A small image autoencoder, trained from scratch: encoder activation gelu.
Rows from block 1 of the decoder, named by matrix and row number. Rows with one number belong to one channel. Each number is 128 + 24 x the weight over the matrix's rms, rounded and kept within 0 to 255. All counts start at 0.
# convs0: first 3x3 conv (decoder.mid.1.convs.0.weight, 256x256x3x3), inputs 216-227, a 3x3 kernel for each
# convs1: second 3x3 conv (decoder.mid.1.convs.1.weight, 256x256x3x3, transposed), outputs 216-227, a 3x3 kernel for each
convs0.17 [138 120 132 134 179  98 122 127 128 164 109 132 138 121 132 127 120 111 123 136 111  94 122 112 111 107 143 140 139 150  96 118 142 133 130 145 155 117 101 181 141 165 124 129 139 120 159 144 162 154 148 141 161 115 101 133 125 150 161 166  99 125 113 135 102 126 134 145 169 140 142 140  96 124 149 167  95 148 151 135 180 117 127 134 104 136 108 120 155 119 142  94 124 130 143 137 125 149 179  95  82 132  83 140 130 114 114 134]
convs0.18 [137 153 117 106 160 159 164 139  99 159 108 136 138 111  92 188 108 117 119 133 151 132 147 163 169  96  87 135 126 146 176 134 104  94 160 136 151 142  95 153 128 179 170  88 105  93 153 119 131 124 182 116 149 144 106 110 132 101  86 158 162  99 131  85 141 107 114 126 102 172  82 110 142 103  55 128 140  70 137 198 159 128 168 146 106 108 164 155 169 155 126 160 144 147  86 141  83 133 130 132 119 133 170 109 124  90 131 121]
convs0.19 [143 130 136 199 159 138  95 110  85 136 131 140 147 108 134 138 134 109 163 140 155 175 158 143 159 135 147  92 140 145 149 144 150 155 123 143 157 137 125 124  77 122 101 109 153 154 124 137  99 134 138 123  97 104 150 118  93 118 136 146 155 139 138 150 109  91 187 176  94 115 108 105  84  98 106  78  77  78 106 113 117 122 145 120 145 128 147 103 113 133 112 126 142 171 200 146 139 132 124 138 115 153 183 151 100 155 155 146]
convs0.20 [159 141 131 129 110 136 101 125 131 127 131 151 173 101 129 105 132 138 131 134  91 165 206 134 112 144 132 147 112  98 119 120 128 114 120 125 105 130 104 118  71 161 135 138 140 117 153 154 116 100 175  92 104  94 119 125 144 115  97 136 141 146 123 129 102 152 126 118 142 139 122  91 126 143 147 181 171  75 146 154 181 141 133 107 106  98  81 111 159 119 116 126  96 136 121 138 120 115 114 140 158 110 144 177 157 136 156  90]
convs0.21 [141  39 127 128 109 134 125 152 155 132 199 148 130 166 114 148 126 133 104 184 133 137 141 166 150 141 119 153 147 118 151 105  99 121 140  85 104 197 189 101 147 130 133 134 112 157  80 121 146 168 140 105 114  89 135 119 121  89  92 119 143 123 137 137  95  65 150 140 124 129 130 102  68  79 106 126  87 118 131 158 145 107 114 140 115 123 166 123 140 143 120 153 109 128 138 171 120 146 140  91  88  69 115 114  91  85 120 225]
convs0.22 [ 96  48 146 107  87 152 117 141  90 107 108 136 139 127 139  99 116 105 118 169 169 125 186 172 134 112 106 140 109 107 130 153 103 129 166 129 155 170 175 194 138 116 135 159 105 164 124  96 147 191  68  85 139 154 137 163 144 124 106 159 142 158 103 117 120 123 105 117 173 131 101  95  91 144 182  84  79 120 148 128 146 140  65 167 110 132  85 106 150 148 136  75 103 106 128 158 157  98 152 167 136 161 111 145 128 133 161 158]
convs0.23 [140  91 133 124 137 136 104 134 132 119 133 117 112  75 117 154 131 162 135 186 108 140 162 147 120 155 164 133 144 149 122 111 142 135 105  73 124 151 163 133 148 123 139 120 130 123 128 160 139 105 127 110 119 154 131 123 118 124 128 141 185 137 146 144 140 133  78 114 130  92  69 136 179 110 129  98 221 111 115 169  90 117 135 126 111 115 171 114 138  95 119 112 117 181 121 154 155 142 148 133 100 128 192 169 155 194 182 106]
convs0.24 [125  99  94 117 146 143 102 134 145 139 123 117 115 107 103 112 114 106 134  93 100 106 155 117 157 182 172 102  78 121 107  46 110 134 114  96 139 146 135  82 118 147 124  88 125 116 127 110 108 103 118 136 132 112 142 138 127 128 181 121 115 141 135 167 115  99 138 121 123 110  96 122  86 152 121 131 125 132 117 138 136 130 105 145 113 105 144 118 134 152 117 142 117 147 101 135 127 106 109 162 147 191 109 120 122 105 107 139]
convs0.25 [141 106  64 162 138  84  97 136 137 145 140 139 122 130 119 151 115 154 170 109 137 177 121 132 175 106 106 156 138 146 173 129 156 114 113  80 132  84  81 149  38  88 173  71  63 201  80  62 169 177 105 128 147 150 124 129  97 139 122 104 162 153  97  97  25  81 119  96 127 125 192 162  66 156 134  98 149 144  84 175 154 160  99 164 121 121  91 117  97 124  91 132  89 185  72  75  98  82 185 120  47 221 189 112 129 148 134 166]
convs0.26 [140  55 107 133 194 122 167 163 116 124 108 126 155 127 116 112 154 152  74 184 140 140 157 177 101 123 127 130 157 162 119 102 135 166 130 142 149 128 118 130  84 163 118 135 111  86 112  99  93 159 104  97 112 131 110 144  93 151  55 130 141 135 144 125 100  83  77 153 166 120 141 172  83 105 166  70 115 172 161  77 137 134 147 121 134 163 185 110 125 139 114 128 143 129 114  72 112  65 111 127 120 122  43  81  87 152 107 170]
convs0.27 [139 142 105 101 117 109  95  87 115  95 136  68 108 111  77 135 110 122 147 133 112 136 148 143 164 145 148 178 165 128 117 142 125 140 122 128 165 138 139 145 162 133 115 133 117 139 101 126 123 112 127 106 104 113 115 120 131  94 125 118 132 173 111 149 102 125 209 124 130 150  96 158 115 151 108 157 148 109  88 123 111 144 177 118 142 151 143 140 119 137 133 136 160 142 142  98 155 104 137 116  99 131 121 101 125 152 120  94]
convs0.28 [129  72 112 108 162 113 180  98 138 136 121 142 121 173 162 155 120  81  98 146 144 144 135 177 158 178 117 115 116  86 149 174 100  79 118 155 120 134 135 158 161  90 175 113  67 132 147 105 141 168  93  90 150 112  78 121 115 134 146  75 122 115 131 122  92 114 126  62  88 180 145 156 142 184 199  80 111 128  97 103  93 126 142 136 157 168 100 128 106 164 150 152 194 134 132 108 103 100 109 184 231  99 157 136 130  80  60 128]
convs0.29 [103 153 139 141 133 136 192 127 136 125 118  97 156 134 133 116 142 135 134 112 111 111  93  92 122  97 112 140 145 116 136 121 148 144  73 164 102 107 103 143  80  97 139  82 124 152 197 133  94 121 133 111 116 115 123 107 114 141 105 114 151 109 140 132 145 133 133 156 164 119 145 157 156 153 111 149 163 151 167 171 116 121 155 118 108 147 129 145 142 155 132 158 132 126 120  92 182 103 120 126 111 133  93 129 127  71  86 112]
convs0.30 [117 125 110 174 157  75 110 129 105 167 154 113 127 117 116 145 130 114 137 157  72 155 163 118  95 131 137 118  86 127 156 141 108 118 128  98 196 134 118 127 120 118 116 140 156 126 145 164 104  98  93 136 119 147 166 147 122 165 142 120 127 161 143 151 136 150 126 159 102 176 139 146 148 225 108 140 113 131 119 207 116 136 142 150 109 147 154  94 114 121 133  77 139 134 137 118 139 126 136 147 129 154 169 116 109 160 187 127]
convs0.31 [149 159 150 164 121 149 142 130 140 129 122 126 118  99 120 123  94 150 136 128 147 158 151  81 160 124  97 115  96 117 137 110 101 144 138 155 116 145 112 135 134 125 119 114 138 189  99  97 162 148  96 101 145 122 137 179 165 131 131 100 120 155 151 112 130 121 123 159  67 137 142 102 106 139 147 104 190 151 108 143 131 157 108 121 170 130 109 128 113 114 156 112 153 120 113 167 131 159 122 161 135 114 150 137 101 120 142 148]
convs0.32 [118 167 123 113 103 158 133 144 118  95 162 141 104 130 125 137 168 128 140 102 147 128 149 116 134 131 116 119 131 118 150 115  92 139 102 143 128 105 132 125 151 182 114 117 106 132 190 117  91 109  98 153 145  68 134 116 129 129 125 124 125 111 125 142 139 195 159 139 152 167 132 131  74  89 109 155 134  73 141 143 126 146 127 143 107 174 143 130 143 131 143 126 148 130 123 114 123 122 115  99 118 117 162 136 132 133 101 101]
convs0.33 [145 136 113 122 124 107 128 169 128 129 106 137 110 106 134 143 115 105 136  93 152 146 145 142 148  77 130 117  98 128  95 124 120 136 150 103 129 162 163  98  73 138 128 105 151  96 119 153  92 146 158 136 112 123 200 118 141 149 143 104 143 142 130  92 145 133 125 163 116 152 128 111 109 123 164  98  71 133 167 111  97 109 143  93 127 138 135 137 119 133 107 150 108 134 162 146 126 198 134 131  96 141 153 121 111 181 157 114]
convs0.34 [129 107 127 139 139 147 118 142 115 176 153 139 129 147 111 119 121 120 131 160  82 123 127 125 169 163 123 154 115 117 146 146 121 131 177 125 121 116 146 135 105  89 103 130  58 111 117 134 143 168 116  97 143 145 124 114 137 105 137 112 117 140 132 112 142 125  70  88 168 104 133 132 162 151  84 103 134  99 148  97 136 169 152 128 127 117 112 126  80 115 169 134 147 140 117 144 137 127 128 120  89 143 139 169 150 143 138 148]
convs0.35 [142 107 146 169 115 132 137 108 134  92 107 185 121 101 174 109 141  97 122 107 119 145 132  21  98 178 135 103 102 126 110 124  95 151 135 129 144 146  50 121 140  74 100 138 143 163 148 123 117 133  56 153  80 114 151 147 139 128  61  91 140  81  85 113  98 174 156 132 150 148 119  98  88 121 196 193 101 139 123 164 183  75 138 126 125 154 175 138  84 135 101 135 163 145 110 110 135 134 196 129 138 118  82 136  63  96  89 104]
convs0.36 [138  97 129 134 108 114 140  70 119  88 130 124 101 154 123 105 132 138 131 112 139 122 150 161 147 131 120 104 172 158  83 163 141 121 111 169 123 178 124 127 227 200 107 116 109 142 131 123 149 106 151 125 123  99 102 124 127 167 138  91 124 144 154 117 131  58  67 136 146 102 105 128  59  75 127 108 132  81 144 108 131 149 166 107 161 179 129 105 102 141 137 120 137 107 126 115 124 174 120 151 135 121  87  88 179 129 106  68]
convs0.37 [121 143 122 140 128 155 157 178 124 162 124 152 139 140  91  75 128 111 132 135 106 146 138 158  87 101 166 132  80 138 108 118 134 165 184 149 105 179 121 100 133 136 121  80 123 128 171 111 142 141 127 105 138 103 122 156 130 131 105 107 145 112 150 133  99  90 108 126 153 187 110  79 132  50 177 136 166 153 113 172 110 138 135 139 103 148 153 127 168 126 150 165 118 128 152 145 129 149 169 110  82 186 122  94 137 156 185 100]
convs0.38 [101 113 156  99 177 176 100 148 108 141 139 138 134 157 110 129 173 135 129 139 116 121 105 130 133 136 112  98 120 155 127 160 148 121 141 149 147 136  99 117 132  80 121  96  77 139 138 150 116 123 166 122 121 141 164 148 152 105 122 153 134 164 105 126 118 114 116  86 133 138 102 140 168 136 134 172 152 107 112 150 182 143 104 117 191 108 131 109 103 105 128 109  80 171 132 164 157 144 154 143 135 132 142 126 153 157 120 160]
convs0.39 [ 90 142 173 143 149 139 110 126  97 134 130 147 136  92 122 143 168 111 143 150 114  91 103 130 119  93 118 171 103 126 158 136 151 120 146 118 121 155 180 134 132 121 122 123  89 130 139 104 160 137 134  98 110 149 192 139 111 157 111 114 114 123 131 126 144 122 131 159 127  92 114 149 155 179 134 164 191 141 164 119 146  89 150 106 139 143  90 120 110 113 158 128 128 148 137 111 139 147 110 142 153 141 149  92 157 157 106 152]
convs0.40 [123 134 146  78 133 127 122 115 147 100 145 138  99 107 110 113 133 125 168 103 123 181 192 116 148 144 131 149 110 131  97 111 144  87 117 111 102  98 172 104 137 134  69 112 104 113 112 112  81  75 152 112 100 112 131 132 109 126 141 126 111 141 157 111 108 130 109 147 152 101 126 102 115 177 177 112 124 143 114 155 113 109 159 108 125 127 125 121 106 132 163 161 159 134 117  94 134 154 144  84 127 100 143 116 130 156 120 136]
convs0.41 [149 134 155 119  93 125 164  91 141 102 211 165 149 139 138 180 113 106 145 146 138 166 124  79 154 110 120 166  92 138 133 147 150 117 198 149 129  88 132 126 104 104  97 134 151 117 140 168 143 130  97 137 136 137  76 133 120 145 131 133 139 113 145  76 183 116 133 111 138 163 125 127  94  52 116 112 122 123 115  92 129 123 123 129 113 149 150 137 142 167 196 126  89 128 115 108 112 132 126 122 113  93 106 151 140 104 148 173]
convs0.42 [136 157 126 146 130 119 108 122 112 109 155 131 117 160 106 115 145 147  98 127 117 132 111 125 197  58 117 140 123  81 154 102 120 121 132 153 100 129  65 135 105  54 107 101  78 139 104 121 172 138  91 122 168 122 153 131 113 135 120 100 122 104 108 101 139 129 161 162 136  96 129  66 117 151 142 113 130  99 178 100 133 105 108 155 108 123 143 123  93 134 123 180 173 147 100  86 180 123 126 135 106 188 116  50  93 139 111 169]
convs0.43 [137 102 158 183 175 148 148 143 100 143 119 116 124 157 153 166 116 123 137 160 132 135 110 147 143 158 119 147 118 147 126 128 124 127 119  94 120 102 114 146 134 116 129  96 124 147 140 107 131 172 127  99 114 118  87 137 136 133 125 122 124 130 107  80  98 114 146 146 141 190 105  97 106 113  99 125 130 111 132 140 170 113 112 127 132 122 120 135 148 130 138 139 125 145 179 135 126 165 132 165 134 154 165 174 120 131 118 175]
convs0.44 [110  63 145 147  82 110 154 131 163 153 124 118 142  77 114 151 119 111 152 123 122  92  98 107 150 175 120 111  65 136 118  78 118 123 138  93 138 117 127 164 157 119 172 160 144 157 142 113 129  64 186 126 111  98 101 200 143 116 144 159 102  62 135  67 118 107 134  96 132 148 163 169 148 132 189 127 180 130  48  73 122 138 141 140  96 155 135 132 136 143 158  99  94 111 148 107  86 117 126 173 135 105 133 163 100 137 165  85]
convs0.45 [147 149 153 131 136 147 151 135 119 141 138 130 155 148 110 166  86  99 165 144 128 126 167 119 161 118  95  96 107 144 149 155 136 131 133 121 125 144 161 145 174 165 107  94 180 172 127 119  43  69  92 126  99 108 153 106 142  86  88 152 129 188 144 144 140 125 113 121 104 133 166 136 128 111 165 135 128 115  84 158  95 139 121 146 117 192 131 110 102 141  92  88 126 134 128 119 119 142 184 110 146 169 148 151 122 116  86  70]
convs0.46 [105 122  87 118 125 127 118 124 157 147 106 103 125 136 120  96 134 151 107 164 139 120 138 146 160  79  96 130 131 128  99 128 134 140 141 166 132 156 105 158 139 112 146  97 153 156 164 127 129 255 243 115 155 168 179  93 117 116 106  99 156 102 145 144 134 116  88 174 183 134 123 190 188  83  38 124  89  37 172 132  95 136 132 112 149 104 104 141 148 151 167 111 124  69 103 166  73  97 143 144 103 105 154 133  71 151 121 109]
convs0.47 [136  73 149 104 124 143 157 135 122 131 130 128 145  92 112 132 118 157 159 147 108 170 181 127 181 127 129 136  51 100 123  92 135 118  91 113 139 135 141 105  96  83 123  70 127 101 105 130  87  90  65 112 134 129 115 145 163 104 166 120 106 124 117 132 119 112 133 110 140 110  94 138 148 147  80  93 136 100 140 104 173  78  92  94 124 116 123  73 156 162 125 142 150 173 166 119 121 131 143 130 130 145 139 140 164 174 168  99]
convs0.48 [159 156 159  71  89 119 112 127 144 130  87 128 147  95 133 106 143 111 159 163  65 186 155 166 149 153 122 127  85 143 110 134  96 143 165  94 174 107 151 107 148 101  97 131  97 104 105  94 116 114  85 126 119 135 120 134 132 129 145 123 100 125 138 148 114  73 118  77  79 180 125 144 110 119 103 126 163 113 141 140 147 133 139 149 146 118 116 120 105 155 113  90 126 118 112 154 101 128 130 164 134 134 127 120  90 123 121 151]
convs1.17 [113 132 129 123 126 147 125 143 126 162 131 173 113  98 115 125 136 100  81 145 158 109 148 101 115 106 144 144 120 119 132 129 111 160 109 126 143 156 170 142 176 183 128 127 146 147 136 120 133 131 139 102  96 135 135  84 146 126 119 147 122 107 140 119  81 133 129 150 154 150  94 154  70 123 138 161 147  88 152 135 121 129 106 104 174 130 135 135 133 145 138 115 113 122 104 122 108 123 144 141 117 110 190 176 129 159 135 137]
convs1.18 [132  81 120 154 145 119  94 132 139 165 141 141 148  85 113 126 146 116 132 110 106 135  65 166 108  88 138  88 129 140 132 151 164  83  75 131  89 101 115 128 125 107 131 161 128 125 115 157 146 177 138 166 140 104  85 136 111  83 108 158 184 164 155 122 189 127 133 129 118 120 106 111  96 100 122  99 115 111 154 147 154 142 150 137 102 106 141  91 126  99 148 155 130 132 110 190  57  72 130 102 124 118 127  99 136 183 141 140]
convs1.19 [134 125 130 151 181 125 142 132 102 139 117 135 152  98 123 112 137 156 120 144 130 128 117 131 147 147 114 122 162 129 128 159 132  94 158 169 131 141 124 144 167 134 131 114 139 117 153 125  67  65  95 139 121 121 123 122  95 159 154 139 137 133 122 153 122 125 146 128 119 148 122 131 117 140 151 114  83 109 139 109 139 107 103 109  51 148 143  93 154 123  96 118 122  78 103 123 104 169 136 134 136 133 193 138 116 127 142 127]
convs1.20 [ 90 113 129 125 172 154 141 122  69 149 105 152 138 167  75  86 138 125  88 121 144 121 119 125 144 122 136 125 102 147  90 128 133 137 140 116 150 136 117 145 144 131 145 114 128 145 126 143 136 120 116 134 174 147 145  80 108 153 170 108  93 135 118 117 140 135  90 174 157 154 151 161  91 131 163 149  66 129 142 150 123 132 145 152 141 113 170 179 100 119 167  91 115 147  98 139 154 169 137 133 103 120 178 121 138 143 128 111]
convs1.21 [ 98  69 132  82 140 119  77 159 137 149 189 126 171 159 152 116  57 124 132 125 143  98 130 170 146  95 159  88 149 139 144 123  77  95 103 107 173 221 133 146 175 152 111 139 155 154  86  94 160 133  98 134 137 146  87 120  96 156 144 163 130 102 156 152 152  94 126  81 121 130  71  99  81  78 159  77 167  74 120 158 134 134 149 180  93 175 156 117  94 129 144 120 108 105 153  89 113 109 131  63  88 124 111 107 147 148  98 136]
convs1.22 [128 109 142 137 142 160 138 125 163 150 152 173 152 155 145 145 151 147 120  80 156 104 130 125 127 118 125 140 130 147 191 175 124 157 113 140 135 190 145  90 120  81  96  75  92  76 126 120 166 104 122 178  94 153 147 148  97 127 103 113 149 115 114 117 123 150  82 138 146 133  82 122 113 106  80 138 125  94 137 139 116 118  94 129 188  84 152 123 110 105 126  94 129 118 150 149 115 125 104 113 124 120 117 194 124 104  86 171]
convs1.23 [113 117 118 148  97 156 119 111 114 122 136 133 128 153 159 131 121 128 121 152 121 125 137 157 156 114 107 116  86 133 114 100 172  98  93 131 149 146 148 148 149 127  81 104 127 123 103 166 152 136 129 102 139 135 106 118 124 108 133 106 114  84 154  84 153 152 134 158 168 116 115 132 130 171 130 129 118 135 150 162 122 129 100 105 124 122 124  90 196 128 143 145 108 136 178  83  92 188 173 119 166 105 120 149 115 153 132 138]
convs1.24 [125 112 138  96 109 153 130 112 113 115 141 139 113 130 148 141 150 133 126 119 104 135 117 110 146 173 116 136  97 103 123 208 104 115 132 137 123 109 133 129 119 142 135 140 157 150 155 106 125 137 135 108  99 133 121 107 146 135 126 130 137 100 124 109 143 141  94 128 119 146 129  95 134 142 103 143  86 121 109 142 139 126 129 123 123 131 103 116 107  87 111 142 131 127 112 120 137 151 133 119 124 102 117 152 112  93 126  89]
convs1.25 [144 110 122 122 152 138 114 102 139  88 144 149 111 119  75 148 156 133 149  89  83 128 103 136 116 126 153 126 145 101 145 106  98 144 105  90 135 162  86 127 155 120 145 134 149 139 112 139 126 119  86 159 137 153 119 151 147 111 140 117 124 105 178 149  91 184 143 153 139 161 139 143 114  92 156 148 169 139 143 129 122 132 130 130 113 145 121  91 127 119 125 201  50 154 145  74 127 161 117 125 124 168 140 116 119 118 141 101]
convs1.26 [139 112  96 102 129 118 109 124 123 126  89 111 102  90 104 109 115 125 114 113 148 165 128 139 133 127 129 116 106  99 117 124 135 137 148 118 103 129 142  72 153 123 145 174 126 123 140 111 130 115 105 125 136 147 130 151 125 142 197  95 144  85 116 100 115 115 123 131 186 151 133 118 138 149 137 125 119 132 108 121 133 116 121 115 110 130 129 107 125 146 124 140 137 135 123 136 127 156 150 136 101 123 137 114 185 133  88 129]
convs1.27 [124 126 127 144 133 141 119 149 151 107 132 107 127  84 119 142 105 151 135 129 112 134 152 126 153 145 120 147 122 124 138 128 121 127 118 109 127 118 113 132 148 141 111 115 131 152 118 144 141 128 151 117 124 123 159 130 144 149 140 145 105 124 107 139 129 135 158 144 115 127 155 127 132 126 128 156 158 128 111 109 129 134 131 118  99 117 112 133 121 142 119 145 143 128 126 132 125 104 145 119 132 124 103 127 117 127 124 135]
convs1.28 [ 94 184 134 109  94 159 119 164 112 139 119 143 101  62 157 157 136 169 105 106  92 124 194 126 114 121 137 103 117 123 192  75 154 142 147 127 151 108 102 119 124 124 120 139 159 115 113 113 150 161 122  58 141  91 158 165 151 144 107 142 162 157 191 117 134 134 169  81 152 113 120 152 129 122 151  90 106 121 143 127 128 102 137 137 100 108 190  61 126 155 110 136  93 157 137 116 113 189 135  93 166 141  94 113 126 174 126  96]
convs1.29 [121 113  80 117 120  78 115  70 113 118  96 139 135 154 125 166 132 124 133 149 152 135 115 106 111 140  97 100 108  97 117 105 118 143 115 113 122 152 132 110 155  91 121  94 135 146 112 132 102 136 128  91 113 125 106 110 124 109 155  90 143 125 104 133 135 167 133 131 172 159 150 103 150 148 138 149  85 131 115 114 107 144 134 161 122 145 153 157 104  87 156 130 114 120  81  77 131  97 122 145 151 154 142  78 106 143 101 122]
convs1.30 [153 123 122 178  98 133 110 145 140 150 123  98  62 118 114  84  57  92 106 114 125 102 100 126 136  53 161 123 103  86  94 100 112 153 140 111 134 116 112 108 130 139 168 128 105 102 128 149 163 118  93 113  99 125 115  70 121 103 141 108 112  96 111 162 162 112 130 115 155 105 133 111 160  95 109 110 105  68 142 125 134 116 127 151  74 118 163 133 157 113  80 106 172 178 117 142 120 157  84 104  85  78 110 115 110 122 174  81]
convs1.31 [ 91 139 136  82 197 136 133  78 104  93  44 123 162 148 104 127 124 118 101 118 104 154  98 108 127 126 133 140  87 112 153 146 102 150 140 166  86  95 137 145 156 102 151 138 137 121 115 148 125  99  98 160 182 102 141 155 135 129 109 119  62 104 120 117  97 150 117  58 148 124  92 111 115 104 138 101  80 127 142 134 113 151 124 139 178 129 134 144 106 155 140 120 139 143 119 144 109 133 130 147 161 133 126  93 139 113 115 117]
convs1.32 [137 112 147 100 163 106 112 137 153  91 104 107 161 174 113 160 145 169 115 102 109 126  88 107 104 127 141 138 172 115 139 185 118 126 114 139 125 143 126 141 204 104 146 159 134 147 110 124 126 135  97 127 122 129 117 105 110 122 115 115 149 119  96  95 104 109 107 142 141 108 103 123 152 143 132 152  91 133  99 146 143 100  99 130  90  73 133 119 129 123 126 137 139 105 103  81 120 107  85 118 136 111 161 130 119 120 129 137]
convs1.33 [106  97 121 112 120 114 133 131 111 111  99 143  90 113 137 146 146 132 123 167 147 142 107 117 139 150 120 140  94 131 154 139 143 155 111 143 111 157 120 117 164 137 107 126 124 183 120 109 138  81 138 151 141 134 157 136 110 175 112 152  96  97 100  97 114 118 143 126 114 111 138 215 100 113 124 119 130 118 148 148 127 127  85  96  88 101 152 102  94 174 123 132 117 124  76 179 118  99 129 106 168 125 135 110 103 103 144 137]
convs1.34 [153 116 141 149 125 187 105 149 152 130 132  94 162 127  99 126 124  58 139  97 124 121 119 149 117 108 141 152  82 116 125 181 107 133 144 122 113 132 101  78 127 132 129 108 124 104 123 142 157 119 143 144 167 172  96 133 109 109 105 122 108 145 164  87 122 113  58 123 133 132 138 177  97 122  99 119 147 129 146 134 112 126 126 145 150 123 103 133 131 123 126 119 144 120  67 125 116 123 108 170 137 104 120  92 123 113 149 123]
convs1.35 [123 119  95 127 108 121 105 122 144 149 123 155  84 191 182  63 151 163  99  57 131 147 125  88 139 131 149 111 146  75  91 132 120  95 169 123 185 160 138 103 116  90 106 114 127 124 136  61 153  96 128  79 119 122 129 170 186 110 164  85 121 117 120 119 129 123 123 144 129 132 129 146 133 164 180 157 188  70 118 134 132  82 166 135 116  64 106  87 117 121 124 112  90 119 150  94 134 143 132 120 140 127 122 150  45 140  91 102]
convs1.36 [135 131 105 116 171 132 157  69 100 121 117 106 151 140 157 123  99 144 127 127 151 117 159 123  97 157 182 136 140 122 132 127 105 140  96 124  94 113 153  97 121 153 112 149 137 162  98 144 116 104 150 119 116 104 147 138 140 150 163 136 137 146 137 132 110 128 108  94 154 155  64 125 145 113 112 141 114 124 119 124 114 130 127 107 135 113 112 112 172 167 127 134 154  76 150 120 109 161 132 148 103 114 144 146 153 168  74 118]
convs1.37 [127 145 127  92 183 121 148 128 132 104 117 182 154 113 167  91 127 126 138 132 117 131 133 177 174 125 153 165 115  83 183 119 126 139 157 148 152 185 126 142 122 125 139 167 134 140 146 153 103 132  80 116 122 150 108 121 131  96 129 130  95  96 136  92 110  77 102 131 160 188 120 124 117 176 138 141 166 128  87 195 155 171 133 151 169 150 180 110 129 169 151 113 137 141 139 126 133 117  98 175  93 111 183 141  99  70 184 109]
convs1.38 [ 99 103 114 114 141 158 168 150 155 140 135 130 152 140 118 137 165 144 170 137 154 114 151 144 104 123 132 139 124 150 125  86  90 129  92 132 175  96 105 156 135 163 151 108 105 136 148 126 117 158  71 161 181 175 116 109 125 130 105 159 112 144 129 141 176 164 118 161 129 107 149 139 153  75 161 125  99 148  96 101 166 129 127 120  73 148 146 149 138 113  87  84  74 104 132 153 136 130 135 105 200 130 117 176 143 157 149 120]
convs1.39 [112 123 120 110  67  80 133 112 158 128 101 116 144 104 134 124 122 132 130 127 135 133 118 106 124  97 105 113 142 165 115  73 154 126 103  95 133  83  96 130 156 146 122 133 117 119 152 153 117 147 171 183 129  98  87 111 100 117 183 102  95 123  98 129 118 128 138  74 106 121 148 132 148 154 154  97 136  97 130 144 151 123  99 135 163 159 162 163 129 175 138 160 165 131 137 124 141 129 158  89 123 135 128  87  99 115 137 122]
convs1.40 [101 119 142  91 126 131 123 116 104 122 107 125 127 120 136 164 129 136  98 108 114 135 108  91 139 121 113 126 128 151 106 140 141 153 112 130 169 125 151 145 137 131  75 119 126 116 128 124 188 136 159 138  74 143 110 134 144 119 188 118 158 165 147 144 143 127 143 176 174 116 134 182 105 105 103  97 165 130 119  98 134 126 154 117 121 152 100 161 135 149 169 159 127 115 110 133 143 162 117 121 122 115  98 101 161 122 102 137]
convs1.41 [ 99 179  98  84 200 143 125 107 141 117 148 109 127 137 123 115 107 137  53 119 173 131 104 102 108  81 123 134 107  71 176 113 123 163 159 131 117 156 107 156 126 102 180 143 109 152 146 114 121 140 106 136 106 106 164 144  74 105 107 107  86  90 127  96 121  87  87 142 159  99  85 109 140 203 143 152  80 133 159 158 123 109 123 105 119 180 142 137 143 157 111 114 148 108 145 141 171 135 133 135 122 166 135 139 101 146 155 111]
convs1.42 [139  83 114 110 113 113 139 118 122 107 122 136 142 144  70 125  98  97 101 137  67  92  99 127 109 127 159 129 114 124 128 149 111 162 124  93 128 114 148 122 153  99  96 123 128 139 138 157 131 132  98 123 133  98 133 158 187 105  77 139 134 114 148 158 119 144 159 176 137 156  96 153 152 125  98 186 176 171 120 142 152 128 168 119 106 111 118 122  97 160 116 132 118 133 120 151 133 108 165 123  89 158 128  82 111 125 118 120]
convs1.43 [133 116 139 134 119 121  96 111 126 133 115  99 134 136 158 150 160 136 147 133 119 143 145 125 112 105 116 139 129 129 102 135 153  99 120 109 138 178 144 145 139 145 106 149 169 122 123 115 125 148 130 114 123 110 121 119 122 131 152 153 150 135 148 121 126  94 102 146 126 143 152 169 117 124 123 137 114 131 117 149 103 128 117 140 134 130 157 135 132 196 136 125 121 117 127 118  99 132 135 127 134 131 125 120 134 161 142 110]
convs1.44 [138 153 138 153 166 108  89 190 112 118 145  76  98 126 121 118 117 140 107 150 174 172 125 151 140 148 120 129 169 131 119 152 155 112 131 167 113  96 109 150  90  90 135  99 118 112 131 100 118 136 176 148 144 156  98  88  94  56 126 152  91 107 162  94 110 146 118 152 137 189 169 131 143 131 142 135 128  96 142 108  93  76 102 188 122 124 164 157 128  73 106 100 149 106  94 135 151 133 137 160 136 163 127 170 197  93 139 124]
convs1.45 [134 180 111 104 117  71 120  92 125 115 133 106 160  77 146 127 111 100 153 122 108 116 107 171 160 155 114 146 126 143 152 113 127 115 127 136  59 105 134 116 124 114 175 126 160 115 111 139 144 144 168 161 105  94 140 140 147 125 181 158 130 158 122 126 116 125 154 169 123 140 168 114 116 107 164 147 158 159 134  71 124 114 126 151 152 106 102 131 149  84 142  80 125 152 154 163 109 104 129 149 158 132 107  85 107 103 119 141]
convs1.46 [115  78 123 118 118 101 163 138 120 132 117 133 151 162 108 147 158  93 161 171 116 163 112 144 150 125 127 112 151 153 119 144 161 129 102 126  91 151  99 146 129 114 125 110 124 116 188 168  84 167 181 108  97 123 104 163 104 131 122 144 123 166 121 102 145 109 102 118 148 134 117 122 145 115 107 186  95 121 142 126 114 138 107 113 105 156  84 134 120 166 105 168 115 112 128 180 138 140 123  91 157 153  68  74 152 128 132 108]
convs1.47 [120 130 127  77  77 100 120 162 136  93 106 125 142 137 138 167 148 112  97 114 125 183 171 122 141 118 169 130 126 151 143  91 132 121  90 111 104 130 119 105 199 142 110  95  90 137 138  96 187 157 133 205 157 101  75 130 143 142  76 144 149 146 124 139 165 137 142  95 133 102 154 117 111 139 138  68 140 124 109 134 122 144 141 144 129 157 138  57 115 124 121 132 107 133 130  94 101 119 148  98  99 112 110 112 120 161 118 115]
convs1.48 [151  94 138 136 136 165 116 133 149 133 103  96 150 184 115 123 142 101 128  80  95 143 124  70 139 127  80 123 127 111 146 130 101  82 141  80 149 144 103 150 126 135 137 171 100 120 128 122 138 100 111 125  94 140 123 145 120 172 141 134 108  91 141 137 147 115 159 153 154 179 121 120 112 132 121 121 130 130 131 149 132  92 110 116 135 135 113 135 150 126 136 110 118 124 134 118 151 143 119 125  88 107 166 125 100 151 131  97]